Rows from block 2 of the audio encoder of a small contrastive audio-text model, named by matrix and row number. Each number is 128 + 24 x the weight over its row's rms, rounded and kept within 0 to 255. All counts start at 0. Numbers have three digits each.
Before each channel's rows are labels from the 100 clips, of 14976, where the channel reaches its highest value: "strongest on" is what is common among them. Only what is clearly more common there than usual is listed. The data: read English sentences (LibriTTS-R). In brackets: how many of the 100.
# conv: width-5 conv (encoder.blocks.2.conv.weight, 128x128x5, each kernel summed), inputs 0-127

strongest on: the word "was" (37)
conv.31:115150168094150132106166154109105086126106123158095087112117132134104096090117142133081110143119139129097135107114141122124140125149131118123136136131145142176121127131115131136090087146107117091130107131158156085091151109103133113127141113138086114114120118109165130114142120130102114101148137139154089129100086122097117124124166096095118124137132137154135158071070130121100041105093

strongest on: the word "she" (39)
conv.9:120139102147118132073147170131156125103111140162136154124152156148130060150098152147145145103085163118118131097120128148135095127141123129146112127107124116088157134079157119138166111134142154080127135119109137112112136139140156130128139149147101129142097104127098088160158137174173126126093152173130142096102117116125134165121170111174157135108133136141112141107113120114172066112155

strongest on: the word "be" (27)
conv.49:126107099102126135149100164168103154166165139156119143117116134139106151102136075141139154127172163104100093126156145115144130101100139103137138132125098099109083127110149109115114159131156145127174104145145167131137103161107087160125112099135115128084185080107158139154145120103131144096137145116137126132184122121116128136120076156140122132134137158112146172172140132134170142131151

strongest on: voice: female (84); the word "as" (33)
conv.77:138135151110135126139154106114177172122104065095122128125103117128089123138141154123128107123151157179119098145071111106126103096173132166100096141146190132139146159120132106105127110123090136115086132130088120088109114086133120159112137137108134104130128108107160163127117075103128128125111133113154109126149114140108118099168158127179139093134134117116145111126128112069106105119128

strongest on: the word "you" (35)
conv.67:148130087090118120083159106177085117079126137157116116142136108107092120089144110120091145097154113143119124163113158085104110159075105079149139122113102125153131105119105123142130120120147168153101137129154107166146122127139132126168177159117117139159145118130108125150183082095108141120132143103139168098110105110100132119118134139146123144089133137116087140106144150116113110147087

strongest on: the word "you" (49)
conv.8:162093145098104154143123164153150149133140130113152135107133166135094077123112093134130148187131133119166119167115136129114120084138117136116126097105114115112095124088136126126159161107121132109182125114135121104163077164104134107111137093113148121099105160088089111094138132136152171091164120118092102104132136088141106146084100120127102137112153081108130109124135149119133155138161

strongest on: voice: female (81); the word "was" (63)
conv.78:151085127126125103069116124144073109109125139096101083122132123123154122202122129103151120122129161135120133096153130156125120138115114124104096119107126118099164113101101071145142126093099122136124130112135104116129145111135093143116124141090127114086140096154065093119152119155139129130082090121113133127129147095150139097121102112107098110157126138090103117085181112161113149127106

strongest on: voice: male (79)
conv.10:136128121106138099133132100093119171113147106119107087117135129138091127094086129102136151142098081114121149125099134088142106116093139131144125172162129124140142072137113117133104155106157141109147122163138139078113117129115152146141124152118123142117111111123132154141136106169096116111087129112090127087133153130118122111153171094083146135073152134154088087124115116078076170104139

strongest on: the word "to" (67); the word "be" (39)
conv.108:130117134130148123080124104132135098067125131138130109092112102110114142149158131096118169097107159114090127096109123102132098107090145135107087101105155143139126080151106107116178104086151125113105134095111151097146113119087165096154125150124148101160084134099137166087160113118147099109130136092133123095085146151134152099114124153172115106119113145125126136120104131154111080133129

strongest on: the word "he" (38)
conv.59:124079145159142131142163166140144104143080096119150113153125116119063141141106113125153135120129155169114104126104134114123109111108111174096126116140144112119121118114151135109159136142075091099105186127148125091112106166110157121136133129091160119117116144100110152129123145100122118126143172145114142088073136127138097141138126156158122098069160127104161130072120117136120108162140

strongest on: voice: male (84)
conv.61:127127117127123090114113119100104121141108106123100110085146124099143154097155172094096142149129105126134159102099142110081110164106142107092073105099144083099127115094114116133142146151139124152058133101138123104107118112149116150149097111173126112112096106159146100087149114150091088146111086132120128132133160138113106121119139121111120091081137148156124099134156113099106111118088

strongest on: the word "his" (25)
conv.75:134112142118156149107124172117146134120114087110078155115141126153117101154121125112133109152132141104159121114113175095142115153117166126075106091129165113164150129118171100143163161103099173121110154084180122082152137098133125131141106157122142099092129099116162073153113132118132094086141125159123121172122143162133138102135117131111121152140132174137141133129136090156134111115160

strongest on: the word "what" (29)
conv.104:136117162080131137147118158079111142132162143120137125136112114086126129095155143099149144162089092145123179103126116091153119115107092129107106096101158118153169126148144114089103136096139136121101127131130133098133102092116093172149112161074152142101109102088125096106103147156103138183140116130153150156141131119132134131123113181141118142087084124118098102111127103136155125122150

strongest on: the word "you" (55)
conv.35:129160122085085142108136115111145131124125149165097121118086119153116138165137135081058127144098145152129127149081151133162169124105128113114140112130093145106147121110174131109141101109172158118097107106104111130113153137114120097156138136132114153139119134120138115153129135145104149080080159143178103140121166104155173114134098069118135127128151100141111134117104167081119144123126

strongest on: the word "the" (86)
conv.40:155116164123147098128138135132136134123096100128105108120102152115117146150114115108140083137165133138132103117152173144114163130100157126139088123131154126111125146100132095117221138085109146115130148081121127125111103120135149143127156123117149128146087152137083160122086075149117110149133131134164132147125149130117153154150087154138139156121097124113116107151132044092101147141118

strongest on: the word "was" (62); the word "not" (35)
conv.22:102108112173096130141151171169131117123081133087111100113082118130104159115172093127095125102151154096124126134108118175103141137079110147092110108119169107135135143147145147149155109090118109152111102118117142098128095095146136143137145152127153122117141110122136163135145123143182137088101144147135107148123136079094117139138132148184128136140124102107113083120117138144166125107180

strongest on: the word "mr" (29)
conv.51:097126179132115112118118126113084123111109170122091100177150136119131133116092159174100138112106158116104157103197090154111142117166110122140131065173152127132144110114120139138084100134151147127112145119136109126103094124127132105118130151150084160152101133148093091093106138146094107100105078132120166110138124080124120142121139106116123138173131130132120112096138149104120126126109

strongest on: voice: female (83)
conv.90:117106139135131151094126145126119101098113134203135157114120109124111095160106089084127100119127124096113102107159153138133141086097134109119095146140115098083132121107162103146159131116127107114130115126132163129129085134119115141153128089125086105106159109097134094132094152127163092138122135120097128099114144123122110109128064141128071146148125150109144096118123195146083132145158

strongest on: the word "was" (48)
conv.54:134115150084137135127146155151111118147081143147115087130148153122111105148178120141111165093138121150109153077149161164086117076088132122127087056152126117171141123120125116094162114086123133081159101174134135106114137130096155160129091149132089117124154151116169108137157116154125147126138114101147139147141143108093153139127137095109145137137123127111140095158113132126124133152122

strongest on: the word "you" (39)
conv.30:140117134074074097130128105151100082100117111098129125126157177116159137083133133127116155156096121100125120115104142147105133161115124129125119084126151067132110151106094100148101123166137150129122142113188151066112121112170149118130136107132112148112143119129128125127135184145104136130109097161130160145125111128082102168130171095119133129143099137119117156131147166090117150132131

strongest on: the word "said" (25)
conv.47:120095092087122103101102121109114126104101034101136144118130153147131076095150168119110089111123108121135154134096134107089145157122120108143101114117098128157139103117122084124083129133115111128171167151142156101134081133131119133141131117140107136107146094133100101146081076100108117143140146114099132124165095142094141150126152102077133128092120121129139118136134123113097113130138

strongest on: the word "said" (26)
conv.38:161147106075132125141152083164093114125118134109104125147099146156125086135101123124119149150137144150113118133147110122153137106090119189093087121125136147150105178138128094127095125139118134129139125125159160140121116099134152151116144146082114104134093158107138093107097165093099158103137110159179122126119096152154139135110124119135128092192080125108124155166155134146101132144155

strongest on: voice: male (87); the word "his" (34)
conv.18:108154158110096086111095158138158100166096175144082101062138092123091123116122144113103172103141126108115159155114127136141150141114115101083121127088156099151114114101115135106114106158115113116093119115097124149101127137131157101122109162110094118139139101118096128119087110138109120094140071142109105130121129099118094114104115179147117140088117131115105085114106107115127101141119

strongest on: voice: female (83); the word "is" (32)
conv.115:121119118112126153120161073134120143126146088133134110105093118128093148140123143184116131120138134120118138154094133120125114121131162137130141100146141182121164138080131130147105123130108094084110145120160146147120091134135150157080120123077072128185134146115137097095126090148093139112127167114195136111144122137115131140112139143182147115127159110154159108109093140120117081112103

strongest on: the word "see" (31)
conv.124:119136129091152104163118130121112143099141135178109187127080109103152129089117127133127152142140066167139156111147110064125097089074140146111108151104124117158109151098084124132130147109146113099130117116089146117145084108137149100111116114145146145147113140150129160114150144133087125111130147114166123144117142098120100092111119132124116144107119121116129099147201152107138164127148

strongest on: the word "he" (54); the word "she" (25)
conv.15:164113097121145111078167129145133132116150133141105124137115168100129117119141112126103132097130130087111110134094119122149105083051146109140134121104155133144121145099095114121163147143170154152126142116165099142155114082129160133146131109166122165172172101135145174142128144124116181162116137134164123162102129129104110094147096120165126116115114104097132138135087164165107122131104

strongest on: the word "i" (67)
conv.76:106160136114113141157129109154078152189126146094153121139110104132121138167126135160125132122112128129102134172156116140186148096098085128135127118132125136095148151072110169114132143090120124078131127130111128163102090093135137138140126111108128127108096177153108149143092108155103116114114115119171123127121139070147157107099105105106148126131124101117077109169130147105113121164114

strongest on: the word "she" (31)
conv.64:122107125122133115121157130123165132118152105143116142141147143130106100148145163114141122115118138116090162109131110138115153115151139141156133139097112157161184150103179142111085129114128100060116138104162129124100090114151142138076140132127112077163120128151152115134169127110059177187099142110150144144119132138166116109118141125117074116115107127160145086117117096135127156128130

strongest on: the word "was" (34)
conv.21:152138165159132133123149135179139143150064115127134105169153092134103156162126138116096100104113152165149138110099132126117119101101133127171124096115133140103140111101130120094136126119078112108144140124124070115092109115128159174135108120129153144146120123139115150143115140126113103159092109096166191185128139133105143145131104131194113135141136095120133106089134146145112088127104

strongest on: the word "is" (27)
conv.57:094112098135131120128113146097091098156093133114139077097091139162133117145135169100155130118099131117124127166133121167138144122077108122098061129173133151080150099118116132111142118134090135154108122098111113119131120094136116110159145114126086084126107139137134126133105123123128133110087122158086094104150148161151171105106156113081147142116123120158110125121116105140068164119123

strongest on: voice: male (79)
conv.43:110098104158115149124076122108121116158109144126133164102141087111136114120093159130145119112142146169134118182111149129103128138102114093118124142168155134126180097088131070137101123157121126090144127145098138148122103161100115117129146088150104088130144110106124110137138126145088081129118126115084134115173125130122086140106080174141108127117160132144103126100155154178120130125092

strongest on: voice: female (84)
conv.2:102071119140148173073115121153133133096152090148118129086104134118103140130127122144110132084144120109106103114099124119123126167142107112102140141139095149162110115151098082120139169164090103119155099129121125157133083140091149120153092136137091155118173135109145105104130109149136044081133140125172108128117151117132100134133092130105142114108155144145144116142135149149109101127126

strongest on: the word "was" (52)
conv.48:151155174106119151152131165113160136109139140142081103132139118085108104151092120149130133110078100149136096125115129091133107121093119151086097104133155131106171110109116128141113148066125111100081114117135102114102129098149198113154113107138169144135109105113130142096126113149107123136096157134136111133132133108133138101120170148154152154090140122107134098105128098132065119099114

strongest on: the word "his" (32)
conv.56:112124120170129120121147142113105146127142156120109105149166153132128131123142155153111171134103134128157115138098135162121084076117146122159125118127129107141137178139083109112150109130114145123116162143126121135127121130135105123143079165186092143167119156110094129114091124150147148122115157119151152138100169132123089142102187107111180145107149111122107053176144120095144116106148

strongest on: the word "the" (79)
conv.92:139131159144121142121116138156103124109102177098124183144143091117197131105111150140099135154149113125165123114111116122134085069109121153100094163124114124137123155123088146136166151117133119090120102142110126065133124108141109083167143138145150166121149109102167164135105163159168097147111131098124121131122121153142113154133122104131148072141127133127123109139171149116120154106106

strongest on: the word "was" (72)
conv.123:122089169145100144121093121198070138146144173142107138091132105109104136135124122158109120137121110126154146100124144148136142124128098125127058068129146134115136116136127093096129134103097108107110116141139116107178145127111132146108108134107136120156124098124146114133098112187104091115127068123182111148136108128117118126096168157162139143105125120162103112136150128146151148111096

strongest on: the word "not" (37)
conv.6:115164107102116151157105133074081117123123131098069144100143111140110124102109135107091154163120082125139156171145143167159160125138130086097112110173135113094150139103110129130128125103108127128144127132142116129123124165107129177132113132113144131104153151085088093091144110142129118125107109092119130123156163114116175140146105102126107166111127141133110106115088132129149202117140

strongest on: voice: female (82); the word "she" (56)
conv.24:121130137119090120133180160171128116137130136096130117159117111138114084171102109104131114171119147133124129131119096097155160120103124128119093110091120163114130165091150138142088120097092112119102153127089140123137125134121147118068125152117142062137071160125139135083092129150130137080131102132128111081109097127150147130102121155138135125134124127169133098164167101148149096142128

strongest on: the word "you" (51)
conv.99:148115121112115112116168122189110049145126143133134141121137111130093098071204087159111147136109117084105104142065119086119157137125107136137124092092134132136091111114125128136075133127146107124110142100146141119147138120125121112134134141142127115121093135112132109135120183111102157110123137131169158151139083120143076129144124099156122114125108151148123128139125145134091108141152

strongest on: the word "i" (43); the word "not" (26)
conv.44:117137112115138107115138140129106106114089151124120115108138149150135126158085154115115122122171119122107120140164133163108159097116125105113153134131145127125167130131084150135169098069118139148087105120102134110114137129125106140139136113131155093113157132127077138117121116118177150138105080151106126127131160099134123152152119102078101128072079119072096112136136107126180183149173

strongest on: voice: female (85); the word "said" (56)
conv.72:104121122138110095142147123123162117112117097067150145126120087142115146085135111145125115113123127171150135142108101122154095127170109138079108092109120145121134169140152128138079117115083114139125116138122136142149123115131102154098165152073150128178116156131133132108110164119131167109161112103157147115120102126135085088136168147183105085160122118160160124140130104091114157135150

strongest on: the word "was" (45); the word "she" (27)
conv.106:144136119131116155071145157151125127177126170163110150128137145129114105109119102128106152131104121142155092112117174142133097119121126089097094145095097088106148120103112127134104081172134128115138108138097137098119134145105136117115128119167109150111114086095100070115104103128155130110117135135133090067124107125120114121095146094133139132119141132180083103146136137099172078111120

strongest on: voice: female (88); the word "she" (74); the word "said" (28)
conv.42:104132137153118109121129072146097098120172137113144124138145113152093100128109125127146118140107102137158120108101097108150119155089125109151103133134110141172126131138067123157090125129109088130079145141167157133179127121136143114110116161104150122147095108122130110109058119104088103138159132125096139129061119094142124136125143104106134092111123122094147085123118101152108110158164