config.toml
tokenizer = "word"
encoder_kernel_size = 5
encoder_widths = [128, 128, 128]
encoder_rnn_layers = 6
text_encoder_causal = false
text_encoder_mlp_ratio = 4
text_encoder_fused_qkv = true
text_encoder_drop_path = 0.05
momentum = 0.95
weight_decay = 0.1
Rows from block 2 of the text encoder of a small contrastive audio-text model, named by matrix and row number. Rows with one number belong to one neuron. Each number is 500 + 25 x the weight over its row's rms, rounded and kept within 0 to 999. All counts start at 0. Numbers have three digits each. After the name is the row's rms in percent of the matrix's.
Before each neuron's rows are labels from the 100 texts, of 14976, where the neuron reaches its highest value: "fires on" is the input token at the peak. Only what is clearly more common there than usual is listed. The data: read English sentences (LibriTTS-R).
# fc1: MLP up (text_encoder.blocks.2.mlp.fc1.weight, 768x192), inputs 0-95
# fc2: MLP down (text_encoder.blocks.2.mlp.fc2.weight, 192x768, transposed), outputs 0-95

fires on: "should"; "<end>"; "she"
fc1.664 098:515461494457554511535500480532474480520508575498521519525531465498493483443494472484541512493518545541492494460528479473519493490440501509515500526528511459541490508496479482531473534507503481488473514486526494496457543552533513547478514475508495522462503491542495493481529529476536460492
fc2.664 113:486546520480527501456548493521482490533440515436511468516459515501499512525444498492513519466476471501539467480523488464504476507528501507487495491519521505424472465537520505505553516451508475498496472511485516494491490473517485507508494506475505453496519530501491541479524495490479517463

fires on: "was"; "has"
fc1.133 102:461530515471495458552532515519491497535496496517536509479503531509497496465509490480497506499526443547524482507461463505542520513437480497537503497532489472472494498492454512486492513498485495465499521503518478516524510525521543488495545465520531507527492470433489447477526484481499503527
fc2.133 104:513496478527490522472502500495514503544526488512449480518503555530492525560478525554494523493502514490516514516500497503424521487541536500459485495516522546497512512512485483481486471481484533477446480492471517504488475450515473499504498506514459496509536514519488514516458508486494513523

fires on: "well"; "all"; "why"; "one"
fc1.577 106:502480460511492531495490501495511497534482517504526579492499485535477515500526532508554481527481474519559493514493488536528499462494521478530447489558492480475518473444487480487502479500521451471490470475470522514507524449514494484495496564485509509517497526533479525494523471496523493508
fc2.577 120:483530567482528483492505474510492522476529494486502442533495515472534506517517489478516486485494498525515460522512484467491489533544489524482498545482533497449481482502524527532467514531482508517526531535534522473472466482520516525485479506504497522475483468503520503514462518493503508474

fires on: "should"; "<end>"; "she"
fc1.367 093:463502509539474526480510492495483504518475532489516490516503473489526496497440488478528502521529536511450513467521500480507473456501536476494497459536528506504492507463496514485508516535432450503521531456479476548520486531524501510489444482492496491486537516545488507464533540513493494493
fc2.367 110:497468502435501450495507547521495463468483467493550486524500482525486472453486524495525487479490514513511488495510509559508517502543503491507507479516451468469507473485520484464545527515562475525485471475491483503476518534533490549513525490521492511519540510465488453497501501455482482518

fires on: "see"; "show"; "seemed"; "same"
fc1.306 102:498499553483511503550504525496506509510502498492538512522464432507488496491480447508505519473531499501489477485517488536504500495500463500504527475505496519462524492428501462489462494485484514503469495562477523501453487513504533539489526483486506522495465518496510497518529467482456476492
fc2.306 099:522493487489489512437481493459480531528498501493494519487528494508490515460464496546452468487532505496463545525502527532478435479490488483455452530470522519498523472497519481516497500534506497519491537472510510520476488498464506493501468525550475474520510467513484484510476493490459534517

fires on: "himself"; "such"; "herself"; "saw"
fc1.476 110:515469524506508462469515506548522480487443534525533549486473542499529482450446513532503517509521510532538487460463491481513510505510472468512451521499475521530519530482490468435509480542500521501510487515494526501521503498474544517519487480501509509510516541496520523502470489500483505528
fc2.476 084:471538512501532504525512508516519549532538455525458493502473496502481475516533523528466512466523492519512519495463464532494492504467486526508559449499458518508503518489493485512503480490492501518513516464552494494500512518535530504498490530525470483485545513501477450458455486498485515488

fires on: "was"
fc1.288 096:488490515506502510465475507521488537471455492539506513473487506490495513555535483456488486546477536500473519488485485464528481450485476467574463475502490509509518490534534486522475505531505552514518500499494484498493482463474464491519485497513513487534496493521470477491578483504459506501
fc2.288 068:506468472438518526468520504505529454525518454502501494513458513480532478536536452503476546511485487476511493468513488513494526530492517508469473526543555524496499507526497476471497519510514504488488485531504459554517482499516464493495503507496531542533520497509536472540494478526482510510

fires on: "was"; "as"
fc1.767 098:480514475501519517436469492516555502462504543499516498518510545474544508468523494484489492491524493481496522528460497512457525508468470516528490511512519464486495519463538478495557505493521519558470468480493521486528481479516535487498504522486517510497496500503452459505506551512521510480
fc2.767 107:512453513506490457492536448504555514476507461545516475491489510538482507507452492454526495478524503492513486495495532497497486463520528495490514545497548488521507505512516474506481505476489494499505485479486486492474479506524482490488467448496466507506482471550478473468504513479486521509

fires on: "see"; "same"; "said"; "so"
fc1.467 090:505483489519544509442445511510532508506478491483514467499514508487502446478495502541511473502505473508510510491474509516512484442519522507478481512530487531407476466471489506470463507525478477528534477500486536514493470487514512500549475504489445465488532523494525460506467532520489467495
fc2.467 119:448512459537491533529486498510472482499538525520491468478486497520557558533528521509461456512503473496524505508483496466511467507500483523520476510461516498523434483520545479464536489525524533479506481459507523512505465531484499494469466457541497491540515446513485509498494509519529481477

fires on: "himself"; "myself"; "saw"
fc1.384 108:491530494528489478518481539493502491507500511520493494454485505505519507510508481513534525494473511494506508506512529528552479451494440496520503522489523511498501487530447469471489521507530511490449484530529494511525488515495523556509534483504457489533528486526497473490493518494545487507
fc2.384 094:487525554450465521486461486497529480463478501527490535477505518492483468535518474506507499501511506515492550542479491499470496503442525525452515466556499495521509485485498508537499471469517470528470489498510483502506513530554488503510527493510537523501508496483475505506510558518512542517

fires on: "he"
fc1.382 106:464477459488501530488500527536480499459487504534510533463464472493504474446546509541500481481482505494499515476488520511464499479529472530464541533504496531553518516516503512493483465509486501520506529495541495524534504517535491522461493526501511496526513481484484468493485511523488507495
fc2.382 095:481437511501521474530507465501553503524528480489548491528475470487511524505505538505474485498514489520543540512518539491502526454523462518529426480504516479479539504483510494554507509498521474485521515458472497496497478483462524461507501474546512500541488488489463481461509495451526525523

fires on: "well"
fc1.744 101:483521504486484503507531502485453471516464502521541553561522520532519458498496475516529506510506486492511440490518526506494528517547515532534502477535529504474489459534471494482528517455513499529522555517539506518470477508483532447537485546493473491493453515524498491505488489480489474542
fc2.744 102:503499522498511474529499511472483517442540502502485490513490515499525510459458518493504487522505521464506446496453474515536491527473482480547441484505493473509453498509492485506462475469482544532484485478505511511484520480489479518538531483519452534486515498508504532516528507496514467486

fires on: "should"; "see"; "sure"; "she"
fc1.434 107:423493539504473511533473512465478519508507520485490492531494500442475502489468489473512501477469504511486520496479475527506495470479580567516482463559524493500470520487531496472520514534548505496506476502448484548513482468524519503481466501478491499476516492516552499479484504529473512483
fc2.434 103:485535514481464479459505512526522504476526480477521559423506491534530497504482502503514518517499492529481517467514497495511558512463506496490533474523502522469459508557493474500506490448479460531476501515524487505508485542520507518487469465484452483516534525451499468549524510501525520504

fires on: "well"; "all"; "long"; "why"
fc1.390 094:447505524511491487510487487492512506524512555494511465463496494521474544490510475513484469513495486515558493509469499491525566425535503488461514513527508461487510543508525547506512499532493509470534485488465459523529466476500495545491510506493519502504484524526463533487548516508560486505
fc2.390 118:457490491527481524503472446533479497459494474529495496492505470541545490496485556486463503489449515518507540493531549477516504508519456548488502476496514483487546473473447479462553458512474495527483527498476522513482508507504519464475453491512511480509504511530518521498503468478517502509

fires on: "himself"; "said"; "some"
fc1.490 102:542536474497472498524513488532524497470463484480505487453503516528481536510503500553493520518517509487465481499516490525489468490524432498516540444499494480475493522526547502486526519516466523513500492513477502489515506488540519508503489520493520461554476480538470423522511514511485461478
fc2.490 101:506518540441458507512523493506516472471485514508505540523462449473470488500473504485514507488508489467476480524463478499489498483533466510472496460514506471491496493533514500551520469475471523514509489506494534500464510484496458512491547490466489513522523500524486491484497536540491535502

fires on: "he"
fc1.7 096:489513516466510460501470451503527493507518499502515459523515503496510435525479525523499536478501499506461534466541498499473491548521487491503495465496451517552496509522533561537509506481510501494509470533490518485503444513463482501500539541524475527497519549520508494506499548503521517510
fc2.7 078:507517525489519529476492515539501520507492505516532517491506481480465550524498519471549510501534457473485446553482510457527520522522479482498495527517507511521531538522503486545479486525468501487519521519508473494470502515483501490510497487529512518469526561506522499492499540472511509501

fires on: "and"; "it's"; "the"; "it"
fc1.582 100:454539488489480524506515493482500483509495508529452521499491526497536518483465463514502458515525516497502500534486478519468488495504507507561464511447462464483489550516479445463473471506524503447532493465542482528539512475492494522497492484483535511500497556505486520503538521490496491557
fc2.582 117:529504472506492499511461487544528502478519513474510449499509489459472498497514502502474578447464494505521490508494514508549468506545537536489485512513518539505484502501495468522536535513530473464470505499507509485506466477504500494508505527521469476528489502532484496510488474504494463479

fires on: "was"; "am"
fc1.741 096:493484489494510449503479521529500485494477493522522486506420519476490508496510504559504511517530483466509514493496494506516506521532534433491499525528486499443474471475498474484496496506549493486501513512535499533504504480535480525529504497474498508506496501481527482509517479491484464537
fc2.741 102:535488492526515524490496482435516506495530503504503443501512521495486483485466498458500475512503557518503526457465460474502517492514458504513517489489513532524491453497518471543492527495470501519498491545517496497448517456518472509493493521525524479512550544537511531482448489519479481478

fires on: "was"; "his"
fc1.128 098:504484477532526569483539504508513502491465509524509461475499505512536469464462484505495554515502487494511496477471533502504483542518502532510531505518473462497487531513537471523455499509513514522505515547496528511531518494526488505500502555465533533508488513515486480483472497516459503463
fc2.128 099:494478506479458516519451479522561497459511532483517539491516483484481527492492525505491516495528528516496486510464490467484504500471468465479509505525479469524502492521497481480490495486482528470491510479490542539514481504494520475520499467501496509463471451534505534505507488456516485460

fires on: "himself"; "side"; "sight"; "sun"
fc1.630 105:472493518491478497467505515516467492506508492498507524473505499529486497459501483508545497525525489470496497503470484538498490472483498508464507487476470499460505471500527479514539486558506531539522498500497479495462485501479505549487542487529491454504534500479480482526505510505512480497
fc2.630 111:465517521473496544456508478492527476475463509523438506500529494532468475537548495530527479482502520438484497462490464535499500465512492511521492528547476506506459510560498506505454470482516456515476484487510498564503484486515479510502517502545479506480516489460501512489493513514502484452

fires on: "see"; "sure"
fc1.574 094:518506495484531524501469503506506466507482468502547466520517508497491511480511466527494470480474488551526529499538516529473509459501524480504518489538479543502511477445497474479474501516485527498517525487466510521515501509517509569500477475555455501508498493516541467528503509520475520499
fc2.574 090:495483472463491517516520527500578507478535482498489466526490512516442545533475476449498541493539529461487511498479522461500497483469503546524494488515514506494503458518498485522497491531507504497474476473498499474518465491468504447494496524513501504491468503492466514456462513523506475459

fires on: "himself"
fc1.615 102:460507530495473522501532481496499482482484518505468522457522496504496532450471496491480496504520519498482472484486481527488500478527508458547529462504553489479467507508496480487496516489477533520504484496524504523494456475502524454465470497510462505487505508473501426483449488494508490525
fc2.615 097:513543576480465477520464506490486508493473517460499521503514479479446475522540522516508490518511510553505450493483513505486514493489496469459481495533486509512496526476478510523512483527504497515506507511489499451430531519471474499516511484476501488471509493472517467486483475493518463540

fires on: "sight"; "far"; "he"; "i'll"
fc1.109 091:521529555521521461521502492498499517477453476485454466487507465521546478514512492506497515501522480485539511528513516524478499481501538515512468490505510527522490473522522496494490488491517544479494531518456520491496472524502444495536523511513510498498505493462494515499470499516522480520
fc2.109 076:504506488525477522472482518450491502482519502488490482483506510527509528482505510502498470475505519481480484492465491500496493490477494528486504516504506490510512511461506544482482447485494514529493497486537521540539506491469516489506500502484498496517479501502475487512497485476511494484

fires on: "see"; "same"
fc1.238 101:473482515508476542536516541515476451547515547545533525478465513497493507500455501460533499494552492449514499533500495506491462526496474499502523521479522554460463518488481502484459509523523477470477540445502546488437515500482500462474518475481465514516484454527523494476522534558468530501
fc2.238 072:497505472430480528520462503481517469457519539518507462503511449443468509482522545524457466517487525503502500499489511521519486476513504479479470500516509497531443534537504502480531499489492494522497486501550481504524495512489501505550455488564498547460459489493503486468489495520485499527

fires on: "well"
fc1.558 107:540485510470528530480529509507519506486451497531559521499486523453518506501492444508485509539490486497493508470519468503509475506522481492514475507509488489483512500512434498471508479459553493568476499501503486511512481482494493448532515485473503510534482529510465500509543486504509477531
fc2.558 080:463459501448498527547458498484489515497506509482483492520499532526496538495503510476476465507531531550498527526504520507501514515472503546496507468535506468461517478465497553453494501553482499513493489509514490459490498478491530477502516482542481493490475531541482472483502511500496529484

fires on: "another"
fc1.557 111:477516524487507469500502514563517475533462499532490536539517493502528535499499525472470541477486530497496531484482540513544538521502497513459446500549455494532500487479528479500522545498524502520509486516516519520522546525466484481517505525481477495509539491507524500516494542548463517500
fc2.557 114:469475517486503546510491498509545499448518482532497519483494531511505450441506452545514464489537505545495523540510518525510539486490533506556551486466494506459512525476463541510489486528494446513510507520432531496505470498505506520505508473530528486451516502550483486493517536477476475499

fires on: "see"; "sure"
fc1.115 113:483475497499498491521505544507436505494521498523537488487497511542496540534496500512549538476513504462497506498487460499516482540495533473453493459477474503454501500495528475515490475519497495537462493464492552489480508471499482513476493491520480510488507522487481497505490529532514474505
fc2.115 097:510505498506478482507501498524547461497516474507495509495504490495507471460421521476458504514489523508489517508454491510524461488518480539511469468485495504546486554515528492511548472510491517500470539500488475458512505494494495487494483479528523512488485509482495482516487458528508531484